Weights of a small audio-text matching model: 184686 training examples.
Rows from block 3 of the fusion encoder, named by matrix and row number. Rows with one number belong to one attention dimension. Each number is 128 + 32 x the weight over its row's rms, rounded and kept within 0 to 255. All counts start at 0. Numbers have three digits each. After the name is the row's rms in percent of the matrix's.
# q: attention query (fusion_encoder.blocks.3.attn.q.weight, 128x128), inputs 0-63
# k: attention key (fusion_encoder.blocks.3.attn.k.weight, 128x128), inputs 0-63
q.2 090:091145138116120084045088044101110134058106153126147122104109157138120135132126177159113149124107112175090161060129165135154128156118096117126143107138131083133139176099129140132116133120110213
q.3 095:126108095119111125213135137110070174166121107144205081123143110182106135083133109103114117150103197095179048078085149075133102082163100120134124086183108111111072112128140116152145142161126113
q.4 071:141166136114059151142160104174111156106155114148120088157112168112109148060167108138150182200081120128105075110141147076080140048080168143082084180141168137145121148096160126107138105160142148
q.5 080:178099178120111067103170103148166116100152139148170079136157147090150162114106208082166089092171159133108110165100161137104119124130132136126138064153100094125196154068177179165114125121204170
q.6 072:116201078168099176081136141093151178123088158130086143159120063112123063107134146152106119092156110149153136136095159148076149120132148153176109098137152190162090103166082204134109100119084139
q.7 096:123134140127122120126158139131182176145133137146098093115168127102133210122118101159199109196105195153112041123132117103113068026132108166157160085170128163094137123070121111111141095133106117
q.8 081:106131098133159120171180114100114121097141123111118163166140113084077173102121090168123118175096177155135109068167118099094105082204111169093112152202057143155099146123115137070109088146111140
q.9 080:159164121171066157146107127144157173071115127108134166136104151104129227179142121158169166149167179115135130083173160085116124119118146153114106122080070155154167147126167139113092154203106116
q.10 073:115127128167144101071108107210114115133150115120140178189117136066122074111155129094136118174157115165081102107108208150154118077157139141106088151134210183133144136161116104122117111149138115
q.11 085:165148144089147137145074131099113144183130166120149101146115160105116145063147095103136064161170148125106140091171099114157179043165147081172145066112104152162133072167065107160141100106137102
q.12 085:144137124109140087156117082090090100129131117135132106112121039124147197195121132131094096139096177076144094155100142131144067098123116125127125137157080165094185168169115127135145147114077114
q.13 109:137195130135123164153099166142141128107128133132119151172138199150125173125113081140185116119123120119184127056159134116157088069134093150078150140147120156125145156100121077062152100120106091
q.14 098:110129123148121151163145142048121130154067152153177145125111166199068178083114071139131127146114199158139094083136152041131136111122104132077151126178153147138091144088088129097147111161085098
q.15 073:150156123123165082107131118131150106112143184123126121168073133076141157100132099135161162139079183211112150033148170108137164170147134155141165118069090111156134207128098173143101100142104133
q.16 107:104068131056118110100093152148174111095138068139180147167082116158141104171104093161109154149118127111165103107093126097146103089163126144157131122157130152122144086106134112118082221174129142
q.17 122:064151165136138150032110107070107149171122151086120079135111121142121119169134129072086149125158127043125097144098170104167184074153094131163144105125201127136115095136112100113100172119135150
q.18 147:107186147164162140070098158173107141116121146132185158138077102098147070154098135158139152065203100145110140114145120132121188193103149112218136103062080145117107161116155152100155050123124161
q.19 112:171035153097087081146190136121097139123117138124120110142133140162164179090103157126182092121076066170112126132140112182135024178116146113192134121179143089120158114175151144177131150108175096
q.20 086:113144154136132165139130158083151080078186117146152185082150138107114129116113095152168075161108145083071118109142190131094092099179137087048126107140169158108080076179112158121135132107133129
q.21 152:088101100119118076181176142084126120156098087135098098142139138122084165103156081130138114190095166122151139134119117109134064122136176142057124133167123193090116151129136108087126135116134089
q.22 118:079178128139134192118153136135102124124109168158119124121131132119105073099158117116170132115152078143172155115208110108118191163136151131215126111041124149133136165149132154110100105153098099
q.23 128:171147137146176171148119108091110149106123141133130173129103100135110096153113042144123138098165142177154091148126143089112151195122082121126089162119114154131125099069126139122142126126122115
q.24 099:188109157155143129131139137122111103069066114098063166081076133105133109100081127109088112155095137149105119124123167117128129099122151074139096113151119151115111087140137129128185139139108117
q.25 122:130065089103153114129163127081126133164093104107098130149151143126098157146111086104107127206159147100068097172089129098146139110139100123103184128191134111117181116074172082116111190119130100
q.26 131:096163132143169082117102142064126076150117141115110109101102106125108041173090169133112111106116125060140151114169147176121198105120099125166162033091085111097112140122124145135127142136145129
q.27 104:141104181067097121161129087075090137145127098151102125145103064088110109190130151043099118164130122100161115173100156139110108076169175090122107140180121194111142117134164085139072158136116191
q.28 123:124070112169168138075153144033119121127114062123126133149133105141122096152154122121071107209164118050162109183147153144207121086182106131132126123163128137093160105138175102133130204155117086
q.29 117:157082103129159215136117117171056177139153126137188153126058087126131110132142122121134131138105096135105068154121092115100106159100131091199127161123159125182104114151139141181170096145150139
q.30 105:123129154184182135049108120100116130107123120161104124080107086108091077130111149123155137097103119129125121174137144130129203093129104147179162136080114109152166106117179099193140102131151103
q.31 099:103094127144099159109074161144137149151196180109138110127117165092164120177089172161097154059201114152146143088138118117114149134167129149150104127081084113120152142148127117115093105140151156
q.32 108:127166104108152135108139112110144144090139135126145122033136096141199079096182120112124143164146091104133162140135173134102113174109096103145133137127103123165138130153106164103089118085082084
q.33 130:059113126119072103142175103145192066126118126102106125136107092126154124143140158126124155117130069106130123162120116120131144072160113082141105102154136188113145107131146153160161167133105157
q.34 097:123155121112180124136183101070103094154141088126124129079112109130127096088094150137148092122178112116149099164156135122155155176169095134188187134149197075152114132166109160100095143130153126
q.35 100:147127108094156152057146112090132121121153107123061088127101102143131139087119135101141146139144151116071141108160131081163155205108119186152176157154072145077087083119119125121106188092158166
q.36 145:188134184158072108047118121162109141117181132148116189127183202192187125119118137111166092042121076138112085115156113140109128123113079122142161118098109083139144099091111155116079060113082110
q.37 095:139081124104072134118149109129105112116160108095084110162154115149107170107116157127126074123102178174088105102119135133150127139143138119075130142122214116128105111142132135123115072121157129
q.38 144:116143166144140153108115086171135136115170141080141117105097108170126106210147189096092203084107153112121085159063138097100108046103072136121146125116174090125117107164120087194121161110095113
q.39 112:086143087118157121148096186124156090157152146123098131133153168155086124071135135161067146126168086120160124114149127192163102168158112139136130156241149107129128131151101131089178131125093140
q.40 106:124130145119141130139141163066197120102110106146044139139114109057145119097167177170105139167110097122211123181118095169106123162137126103103149172154116161117159180147130169141192165140116155
q.41 109:123104150126136139123174101141098108132188120082099102097096092187140144139136205078144168152159076073134155134089174122136175131165098144124149147133147117118128093180123161114116127114181134
q.42 119:188155126112167070080090138108137168151144104128152158155070147172152146130102154121154135125181159120130083104192167068164099109091107162119162089095105166150076087098118083095119158161115101
q.43 107:151112104122132088039077124094097169180140131170158166150066097104128126175111123123167158096137093135131127114126128103101134201089121125121121101093118179158113121083091112115120071144124070
q.44 126:171147134153059110110160086152122162085117133168121150109193140143181111090176126183209138079146105141103125096170128121122121172108151127133176104088128073181108099106107172119155121095121123
q.45 128:188100189119083106065098149145126088116193159133109127139180126161164122061100155109145146070119118157116151120172118159081149139146128130113179125147098135156059103118158146109155090108118184
q.46 096:138124128124108123094110158077140124136139082153138156153126121138105152141128113149132101161084148124189138087106151076078117153146146198098127125178108141150131158037112123097116159111109111
q.47 106:163098109166146153134112148107090163145120089155144134115128075098157135152107143157185170114140128118105114093150143138214191144100133094197159165060102125168134091061069127150125071120143124
q.48 109:110103119131144106176111131168124106158132089095150131120119111091131089118099128111067082121142194063114100169066180168148135125178093136133122101124128117088148141159150107115068166158168135
q.49 100:176117115175124102053116093080136152104116123125117125100162178133126137101159116132082112145195162124119152178162185172121107132172113120095173140111144135110164219119069123127141086125105186
q.50 088:141187186126121127104153156117133115113143133133127164066150106144124085187184091149117127121153077144150137135127108158078131100150140071162176075126083085114124137119118187147171188104101190
q.51 079:105164160113148108127139100147194087054163108083139116107112125127086125109159181114127100137096208070103132093164144130078147034129106145128075083147110094143066133142113108136106140188119143
q.52 105:188107134112127105063116085179154088158148116093141171159094104133131071135088163142091094091128165072129103166167105176141188181157066115133117145142116090088160122137160133142090168194129105
q.53 110:137180172133160090138149158083130138100097108112103125095188131139109151172173090143136104141128145198107116141196101133135097082112096066100178152147119196103105127096102095179208145112094189
q.54 105:105137126170157146124119148115154150119064086187095114154186135100118167065144093136116139131125086155171128162171131131122123112164158058094151086151135255097117159131086147144221126116097163
q.55 074:147135123107130152188180133145158100146166069132146144160164101160154105122142082094195143169119119119137176108128111193171043090124165158136111151141164200129107121154185147132144127082103188
q.56 097:080152109141077138161191113121094081160178043146167147124114094158133148119128089146158121167124096171116136125131137118105123117133132089155056187127150153114084098096159123163120184097090086
q.57 107:132130111123134129165194122137132118081112106168145101121200142163093125112160105108130141145102134147068139152138108148120111126078159094192115134142166126104116106115129170163217180123104131
q.58 121:154069114114100129107097113159111135158146169102135139108086165107147131160104137121104102099141088101097083123119077127134168151139101146139136118087090075107127117149187147101086084189144165
q.59 084:139151167127156121134122143118146138161135096110096124112097120159103180154157072115146144170145197148087096154179088109132137116084110105120128145145117148102127106126101078114154165131115059
q.60 113:139113080112079130152106091106082165141144183129204177128095139113156115121084154098117114122174111115140116102108173130178180091118113127137125110101079083145131087158155097088087095175142086
q.61 087:130141142145137110168135110136175075155150168046134099103117145126075130152158151109089141111093153138169143105139141161088074070135127103140146174173149192155124178146110120103137116084098173
q.62 099:170114143130157131059150133146112132148150126116189151140072174133155073195094124101140170141154136162137118139061096117085132140162106168141154120072090070106131096108196184104080157114137123
q.63 101:120062107114133173056114071169157122172074136120123112154135140078177143172088177139099101101090142119175061136141113144107114132156125181126123202114121071162155098117171131131103108129156172
q.64 082:133107138124151156108153216189114146106095128196136131097142109180155160053118153135189132122189062122120137115143107109119151110113188137115094080102145099151133124138078117119108167132178148
q.65 112:188133145071132182119155168194141128101129123140104080154130124113187129153138161100142117101150056164093147154154128112127176177084156113154116181133129108188132078164147115111129065084174126
q.66 090:129140156135086073182089162093150117174187133110110183154139159104072131147091114094121128165135164097160120154106166134080149129154099185129171126106169074081039128151124082124131159114153187
q.67 095:086099074152087154094124106147146145143130156081202136125096125124114130200102151129169136045099130137129148109137106145116061194135108150198156157137170141149137146098099157128144087143169171
q.68 123:153178158139124137132131150157154197118155108124148142084128161145181149099106121136130215118207112223117097099104128144166121103085163084138125113103134140158113166090123130115165125085148092
q.69 101:178169112115120149059130101210114117177111143145182112093112112145155085128153196087134146096151076138127117146150085054117111152118151147207124094081189152160132140148081179099135112104131166
q.70 088:117164140109148060104109120112159077122179153078124131133135133142157138185054127125138141173114116132161134119098144189096146156145105152150156201156152132058121159135128021097102129089130099
q.71 071:092079119140130129157127197116164136116136133100170174099117173104113126110102092124115112094146151143129092086167084137141103152135125107127145135126120125087103187135107129117154013162149172
q.72 095:107136136147130145155129079158148093117100184126087131123122104115140131130098115162141056158076210095124141103137133099079098070209055125122099097167169115132107104137147152099133107150105117
q.73 073:147125178149158182090146140140138147148131165158103211124105180130103105160147115043104162054127143138119142077120145187122132115121115094164105116140165168132105115127084102091114154175154136
q.74 123:106132142126109111193112099064098129127095123119072147110129150175060183116110071148128141168108145107134111087113122113124059102108173159073123124187123184131114139135141089097137140131116081
q.75 090:125179115131134085079134161144137132138149187151196165121142157156147079156153160165162182093150137197132138093163156145128121163161135121125107142085171108065106174118095183056095114118120114
q.76 086:118168114125133062153133111117143163076056156160030109150136143154152139138203113155179109113141125154114066112137143109142091095130117130119101141168095078126150105086132141089133117143055157
q.77 103:151157117104158176115165193178096083103121135144139100092160127090174128123114184119132142081154033146082154114141157162129207171099136065176143155134173128179174092178146119153140121091156142
q.78 086:121169169116107161085126147146124146204101085133145128135092103068159106133108163074080255103179099164123134150119168167160129113103185130129099110088117139135139123168119175179176108150142096
q.79 084:149141074137072088138117101118157094080162156128129091086181116097122110106084127129116091160084195108068100089116089061110158098120133117086132173146110093101106127175112131040107128110086164
q.80 091:088215120126139141121070104195085148150132119182148126110084114051138110134112181126139147054148091157133176137144117165155138176099138136176164173092133120186198137201120177131133079161118152
q.81 089:125130101163141207106145198128063148204045147120154107130119078129140125144169162130129126142178138178035157128129184084140122128115182119150142143087156155170134065138121147180130092064147093
q.82 099:064114082133126118090136142147068129181145088143097103118132110116149087208143229119062092088137124155129160138114120127106133142137142101154149083090154137159122115155096121172172146153133089
q.83 075:104116101167090119071165143132102165150124149106153173187182122113126108092125089067133165122128085120109161120086120098110169145180143105189112126104113134116105143089083161117146087111144168
q.84 090:169123134102212139121114155086118087137104138177119125140091096139125115157086132065103147150119137182148116079109178094098094134124170135129101130156117172138059122135122150100139075117136121
q.85 080:138163135082134124086077124129106157147113107132131153124139096187159077137083134144154155112197125135132135142124109150161146161099083123162163098107119156158123152117103124149131120134117126
q.86 074:087060104127130119090095127161132104125062090163118098170158150079088149140081114170059089096146102165107096155114116130159070162105097095170156095076124158106162165078110130173148148112125108
q.87 091:131081140122137101075118107156109157187132115059066091124085160075142144191153191127083128094139077113166117166115156130143134135176083096108116170141130165161146113142136126173124109127153127
q.88 093:144139198108118135134157099105123065136126171133075174145120110082137089138102111089167110137128124083123141151156153141196143186086067154084132154124128105073105163155062131143114154122112136
q.89 088:129074128139158118154132116144132094126096107157119088133151131191091139141141085144113111134096162046178097123222136138164072070120136150061170139186092135151153136168186145033087066128147151
q.90 099:148177140137147119145149126123067194146135190126172132138101209114083132094127114150150138155151112121129130071104146124123134212081162122193143088076148129125172148079101126145120086046148109
q.91 096:102141165165121213165155119115127108112089126181170118133147126144123136101118152115103152049164099154132148160131117075106169188116147125107124125099167096101195146094153177118116130106125096
q.92 078:125108111080131079152106120061149131129111177052155108106093107150161151103093122115126136167133167173146118097154123153100156115139120158113081129169115134157109158111055071060133147142136154
q.93 097:144205130225102136121135149142107156139129155164150108129149186139122134050051074135102133107149087146134118155107113173119127137093122090197158086066159113128139144097090142153145100079167123
q.94 081:108136087121096147164094075110139108072132156107148173112158099110100101089077123097167129123100137078151143094143096167117129121084130085150070111138131104147076125185154115104133198199124117
q.95 072:192153123118118110133157110129122188103150121139062084110137171088138143207149111172151148104086149054154157141117130175130104155127078125108134149086125120104101183136124179069121099113186156
q.96 100:176187086079071143090115085130134153177147141104172057096106090117138050113080124077130122122138115215107114077115137111108190133064139109144107128098155122102108125137151182142137129150166136
q.97 082:125128118095131212103051126134100143135096226099131147131147122119164100125158035114146093100098089130165106182138060139092127174153119149206120108116098171159117130175134100110107096112117129
q.98 099:178110111128154089078080139144131104094087135199030122158135159126162149160124164169119091128118084108110139065124123143173092140189173086142142095133071136172140116183102148123170132107148136
q.99 082:083114108091106087184081124117067125155050109114108141118131104128151136159072124194073089146149119073125114085114148088146145106135124120124080129107128161124164120127146109041155160149088152
k.2 089:106113132102123101071116099112157133139089164158110149078099077063154141195085201123090142093190142115146111126133139162143141094160139088140104167158106080168101168201133095148123157073129108
k.3 104:163133122118073123137160153158152111120166120117113164133164138187109135131063163159206066113104128156091176137145030089122064171139087198098193133166130125176120105093152133117136156120132149
k.4 073:119075083074115130119109044134169123124105121169158165098126192140127144142084118129137125098119121146151195124111124201155136176157157206137123183165153115165123083167159127129095125136112139
k.5 075:159181103204121160134067160165133140147116150109126137114125118102088196162124123148167175088131142108142140166138104171149108152109120084114105159147081083121102054173097080074108104138034145
k.6 066:170070117111147129077161085067080126169125143129079135061150117137151170204119146086160099127155134187124058106149172132107092075087102075094176105109146051114114151134206150138125154126168132
k.7 098:111118131099097114132131104144141099066137130131110114130165143156127082067119111160158096166104172127137089102134102117082091199117206129119172113140150119103133112130168133129139139190117097
k.8 095:117089092097134088171152110192091124131132066118158100128168125165124150055139147151129123180107093115084119125152095130078125085186114187129111101127135161141152073093182106115150155140127115
k.9 076:159085144102122148192110154169131095117148110199110155112190111098045108100152080127089101113133134114121127181119106164083109201129088133133169122117125142066173135119186135048101181173127124
k.10 081:133129170130112150107158149048152151125111141134121090117152113115137097142140160122157137079133158159174099132133125103136066124125197176131154101095090137068116199145148157141150173117148128
k.11 083:165147106124146117113158144125146157177092026072110140051086088131129135134110191130118117115138126117100135129168115122138104038152129094120134125137135150177105131121075153124112089179106097
k.12 079:146091088080167148187125103082108137132126095175174147126135149124127108074057075202112093154118147116110112178149109170118164161189085150196129140159153157132165127118126140180122129143146129
k.13 091:109113196104121150199175129180227107079149111115156121111126089105102105095071126116114086112113099145127141140105107146129153122132095149096135139162090170133124156103170161120139133178118138
k.14 091:135136102139112096190180107200153103141141135150109112137151115164128116111091169197146129230124119142095129162149046155118102107173113152115153075146077125089174133084116136083086158114135157
k.15 063:134147096162148112135128066172126133108098105119066111138078137118079099139118139153097149066153153102166112089137083103142132089159091125086114145210107193160124105201116150158122137118177093
k.16 100:119161131136100117168164136106080130094169113162117111134116178109119112104147108101126129171089143174172137205151058095111111156144122140165128133128152107115122094133150167112099100156089074
k.17 107:139134091151084113231097144108121128187051113097121158139113184067103102099109176142122122061092107139191141138154092133101129126127113120138180076136147079135122132143093170089094123100187139
k.18 127:185205134137150176090139172061157124188107199130132172097116118160116183118142186110117171082128127112197140115135097126073152080126143165132116100143189103168083132179116128119189103083150111
k.19 109:065112120181142095158122116141136121110166128128112107146162080130142105174131067126188092157179136122097160129107129097136098153167126118108132124089102149059154140106114136200108181141051136
k.20 087:119115147090140175133154089121171114133139067134106088139141148136149140104064156137104108146220134209107119118137097106116099146139120184087134119150136155111176127131150138069041098157081176
k.21 131:114089160110125092124102092192146122063180072124141069139179159145111079106125082084087102177121116090112125160115101136153116150118138142114133155112054194099123139092100146135090125167109100
k.22 121:149190162100118142075145128095144152106121120064168083122161166096132165067174111130143147131150185139150082174173169159171128143029189156118084156099139135157120124155086128106139112113095109
k.23 127:138094083105122203137131072115100116182086169169091148102129047167118105181121159145082129147115131120146128131152128164050144122107118142126109110148150110134174118176185117088107124154100176
k.24 098:108099102125162121114106089134088160155091170142081161119135072215156096153130122164121159160064129126160074116184114164096075123091104110164134143135147129134181146135156098109152153115143119
k.25 118:114118142123139076177128115135142108144165128130134079106120123182127111108110149149085094185112108134087102161112103107107102134145101138120164079179143142121175142115104152071096140152119170
k.26 115:145203117108118166143212160107133121138110154130190115095136099170127154074148169142169140150163149147147209133143152162141174156120210182086119148117104175187149112143155114095143155124147119
k.27 090:109133145130103039112136105124132089126086147074167124108116084135129142067117182170133120095085174154102166078138087152074110128101127108137120148138106121163177150106135154106164161171181162
k.28 106:137114131120100111179124111119144083169138096099129117140183083149142099042126169153075120175106166189171109117141078160127122224103119106127125108173112123153119125150172162122139123161156186
k.29 105:183204133178119052114119137085138137151110162124109163149107141124138126169171083104175097068093121185095177115117156084139099149106124145132166053073144142136135144177099133170092080070163140
k.30 099:159130081115139117125124097102119154141088124151148142151161151093141168176185158091139186089065094129151158109110104131071107160072187160129123130167144107138160133097127119098117044115144138
k.31 095:162148128140109063080141235077124105134143142146168143106099107059136097144144113071150113060116082086153072139112160101154128108141080132202133156122142142070095148095094196136139149073165143
k.32 123:125141120095160102057102159082152166139059154184162121111106138144132110187126132199079099137186142172131184111106117164158113091113138108099119099152142124187139092180162086084143156086118100
k.33 117:139112119131116088126124110117109109123153117144101133140168149086110130148114084098111120076157118158160130125068141142147069166158171092158120118103077155113099130212152165161152042148127151
k.34 117:130139159174054097123138091165106138127117092142120102119130108129146126199084150092127132183170124134128142132095124143133132062157143125131136128161131123120106119067123081099078153134092144
k.35 115:165135077124081130078125117129144092167121150135164101134099146142095129109137100141096173125138146161227157153110143133130043179133233087098133165153184143183116158118141084107071088080108117
k.36 154:073153100144091148189135202076174119140167159171128132106133167103124120068126092160095079106107125155175110122173171092181122134118148133114134120138106150123104188102097115196159139095159163
k.37 105:131172089136108121167095085133121094133124145142132088138105151113110118151131072116110117179086126118137064085156164105101127112147203175145160088146095142180208154096091105111091126098096078
k.38 115:122145131176154136139071108113137167162126172129151129085107139082124163082117178179148134103104113092139130111153104216112174125116136045186119132166107082172130120145116112094178185104156126
k.39 122:066076156135146141145138136195128157164144125156150135081126094129140066188073134107148126140125096121029189133119126107138090092118079157115111144100101166147157108175192114129106163151177144
k.40 121:116084122104124127149095052138093106167159078161160087171165084191121116220110161108098129125098116149121100149160156125116155101165152110105161144168153167101152099124183102122094121152145143
k.41 101:154145115156127109134092141065133088145134184131087121087141113128159194176062084165054127197126143141151109168107074115150140127178142086059113134179128170173158146135127144155115140142166128
k.42 107:170087138129152094146093189159128181100173135161161151104107111075107140130113099143151158116144155173128074106128110067119123182163122072143153152146083071124122135079137181160196148134125073
k.43 117:131144064151094122079151116149144131070161167157154127100113123064192118130170130103144138102191177143132100139108132104181195111109157104152137124144082069114104129132158117196171175051139058
k.44 119:103152090135131146113134147094144141148142127099186088165083130120098115058130097157165049106108207134160124118165170071146124128075162185133148072128110148089141131086060088138115093097087139
k.45 135:078171117129112145183151194084163153171130123134160138122154130108114076049159100197124107119132164159168112112189159098177049119101221121094120169117082188156105162108094125134138111097139087
k.46 114:123126125102073149174139139201138120104196091115082075086167147137139103085141110138103107153105134097106143149133104131126149115120128137150133150189128140134106126143169135076093123144109126
k.47 101:178147077143073112096186060075165143091085186087175151174096151158099134183148149140135127126118160132191132160186158144134112133167123165126163114135148063088161131107125121128102137072105135
k.48 119:161079126125135085025114141165154148143108066220096151106146096129134095124181138110151131119115123132135140130125139116156147113079138161134078133139103105116035094129094131131164109069140079
k.49 120:124149072055125128158115139133122117112183152138111148135173132159160163105117084184118096170107160170087086105106085149142118117094169086128161120149144101113145150144119101033108141128153156
k.50 089:154140084148098206198159145127147108084144071160155153102146121101143146161142138099108154074082091156153127151131145168139139174104132128098156156173104087113182144083118148152103122169111102
k.51 094:137112102115165119067132081089158103085114045118069154191172113115123122085179127151112147176123087157079127104148099174125071137115144106103090124183098123109114112168116100093142167107098137
k.52 127:127157070073140053055089105149140138116121117161084169083151167098138146060139052108118117133139071167144126122113120110146094105118143116192148108110127097140110152164098129132151100110168118
k.53 114:113126095128109149143148084159138147068143114084146117114145167123123166127148180119096131127110063171113115127158123174125081134153103082128131170125114164098212098134166105167130179182097130
k.54 107:117151072151134119172160102118124135149101117074144172132135196143117153128146170117156067171060168087092116081127123140151106087118105114094159099106183166157155158141136086162134127164110124
k.55 085:085061147149131136140148121140208113078111071130119120137157104140137118115164118136111075164136109144132153097095107123129094155133129132086133148150123132105151129048201149125132171149114127
k.56 094:148055157129118138114141138174139121142122100111125128124184135121166037152166177066105125094096119127097145155122095173130125227126148119119124115136145116105121090108194149117145181137149161
k.57 103:107113130165135158175138121160129135082137050073142100123117106132099119147138162049114118141119108158197159125139095163131101138124099075145148143072106153149123094111109125084103106182123127
k.58 111:138168098183133088160107127072165156101036104121161126111091142081124134062082082127107173125141097071179157169120155109174111154155155136142105072111151134121146178133096127131137079068162108
k.59 094:127146137142133172161144125095073093184093199120099182151096127143086157153109102176127143153098183160145107104155102129098109140168125073166071146134153135116143104130118122134143181112093142
k.60 099:133209153145150122100140123111092148154120147200103094159193150059161150086153090123112171183145092150099135142126130089108107128123109131097048090078136096102152171140124166200141125129110120
k.61 087:151137181111102135131128136113125157107173132151152131139161166127171157151117125141187061135063162154085148153103111152120154050070084156154071141178142067107138111209121155101105152137158176
k.62 090:153154120134108097171066149135138120102103123169129117104121116090145125064106045079126195135157082111136163160159137158182172166141203135151114186152130091158106144126139195110144166094174094
k.63 106:132153088109153115101083119084138153145144095172068142097145133057151100106088088124109104074150081114143118203079137145192173120160162128122118075052166179123093179181114150145128149152157149
k.64 090:210103132149102116118109114127095147157121111116086191100069140084094175196089136077161131050145070120061123136129137198107136136155077064160140075088173127144074154141156120177125095107154139
k.65 124:133164131112148122055123133070098104138132134115085132140104139148136155143122166150100130115143153178124115124117199105171206090094141130116128121073141031127110159112096109155117083092120095
k.66 100:144144146092118136243114127172160155118143131135151094110048141143092142138088128143158162118144133135141149112105096174138134124143169145109062142157167149147224087115206123099166107129151167
k.67 097:129164119146104126130094172149143156163034084147129121118093138120093091132082128156126137128141137157189088153165089119109121046155108107122135118108140120152129056139147131146161098119125064
k.68 108:112116119119110141070199105170129074170107100147143181132155148057147158103139133114122102134138114144114161131155101132103152171117128131123121127107136067098111135132179095129115129135194139
k.69 102:134120063161104084105154157123133160168078092130111206128075138065126151176122144145149081095087116130115116146109142116108125079120078086158094154180168077131143147105164125136105089138154106
k.70 084:090139125088083175195136149147124128057183102103136132143147106128183144098110154138133122123123148209172115131156074100113131142117151093104131148147113109135123101120128155118056127142107151
k.71 077:181136115146122101129146150178118116119085121117115168146154153101113115111149161131129129167101117081094129214135129125087067115151169172103163097143146148134069054111117152166139165110116154
k.72 101:088098124137127152162123124108150098156101133151124109125108103153136134096165093119123120142160073074129150110094089134126138136142209142076129094154127176129144151141141072127158160163079181
k.73 085:082136120119112091116124095165101136152107071104106152096183153106169113154169146177084154163135160173161109212128149149116108136100116106092103057112106083180171128187152106100166142131133100
k.74 140:119121171157169150200130137102144083102188161147109076134168106167125141080166072097126078146123146114079137092153087094121133200157115143122161118126114191094131136115109122136123139139111190
k.75 100:147105109077137133060126161190125117144132091140100143131106180057105103093131114131086149162162109112126121182176109171169133117135123104153093165167129052125094091139199115135138174143172109
k.76 095:077183095173176112124142119096139155140158168112101164109110154122163128185101130092181163092127138148103112073171157146206116062172092178200095139100096153147150177122067166106102110153125101
k.77 107:096188116156149153111101159095103149119119158114097147136150139163123157163108106081125142060112150160094142121053200166106157147109090101173134092063155081107101170070079108171135151088133156
k.78 090:139089148072114077111143092147119143105185078100135117167118175078113112185106187122153070132117118154125079167189110116107106089116118127147024108121123052108115124137184168083077131137154123
k.79 084:150134129141138149103128155119135132165098148115152156146072148223130117101103104115198155131158154000161185126141070094145205123176169157096160135131173171165129115121119116140154107125130129
k.80 081:127130179105099107085153113126148189125168143050143170121218124130132098089139108092143145085160141175144153141155140095188079128098181106157190078100150129148090128113121076083141131151152098
k.81 080:099072111092125131117148123063126153104145129068152113139118096157184085065088165147090122148164154038152069082069146152126104143157093057154125122154099090141114140107099132196141142110107136
k.82 096:156153128113163154048154152092120168128105089118126165138110156086048147100157145088178148138155157131200158075131147127144180138099137161114133097133173130145085154121096125149122121137133118
k.83 069:172140092080139143139136148132160119153094130114144098129112152076075080112126110157168156037096093093082166173164127155106110144116093163157083134118179123157060143202136171176070053074154123
k.84 107:175203108117130131172118143172125078090167059145112083142116092125121145126051119180122087181218138096130114085125120174187105087097096134097137091138133126141141130129151156069145178149134124
k.85 080:107087124137141122096122142131145138110150080141131148149157086156097148051095182145102075164150201156139181091106133165123082141113078161124155131151103050114114137107158132102127180220151151
k.86 070:158141123113117110098159124144108119147116124167118168107107122112122088153122154163118169087098175160116171099172172094117130146101143187067159119134169169134123142098096158172156166147191131
k.87 093:124152110143120152088157159096138166164083131051155148098147140108119107152101074137143164125157122121081149207103121140176155132107122095151100096044174141111089111119093079132125095176142129
k.88 084:108075121106108165138090146139107137145132123105068137155155116135141130121138114146111077146172115151076155184128081172108105113124113027145149155151115109112185078148174085108144132175178151
k.89 081:113110141105154101245183119162130082086159136112153090151151139152080187120153142141097062164093141160126070160122131117136095137149111110075137163110080194117089121094102102167169130143135099
k.90 088:147164182118183118038126164123163146159166094117168118108115165056132082182130199168158176112118159131100100184152115098133123159175150134158146130065150090112083149133108135099117124077160133
k.91 089:161094095132123053029065139097208147139112188096141120181163150134146149156167123153141109172117142087146134068098176194096187142124126128157125126103139071080159143141093145153127169125114132
k.92 083:111134186167159179168118180174110097122119080128137099112090179113081165196116153077124104154085135149110114145157114145162147095185139130121123122134163153138153091195150144131097092134161188
k.93 109:166130159066195085085155128108207157150130149135148101139114105099143131178123141163136150050116107092117186087145149106114097139082152209132105138136075114162131159116147190158121100080171095
k.94 089:043100143129125132168166115099105109125128115206135088140120096092095106154173135121158086127097155162076106155108107057131097145154127135085186151122128180147200113120155147104124144150150138
k.95 087:081100152059140111085140140111116125170119137141145117146140114141163073085088105142118126080170118119114130121098116117149089155100164124104127096097124123128120128126164055100138113088134086
k.96 097:090125131133094097077131148136105170169122138089112170075151151108165145164127118095115126105118101114114115190131131097146128121161068053202101128108079096166117156142132095186064082122153179
k.97 085:151108147145077131190126135091119062115190142112141068100145141088124112112119129139110103170120154149087080125121174082120105122143160135126153112139156076076108127121128152117110099105085104
k.98 112:146178138113096103130169148079136103122184196142126131112141124099124126114141149118129136123130143174149118105156171097119100128104142149104090138093179140098118131135119165134070088135121089
k.99 089:083110145166153043118105167131137188122112162064121114167151110101112095100148070104102113129110136110091155121145111135112147134141091129177108074105067177114117138150072148160105118080124143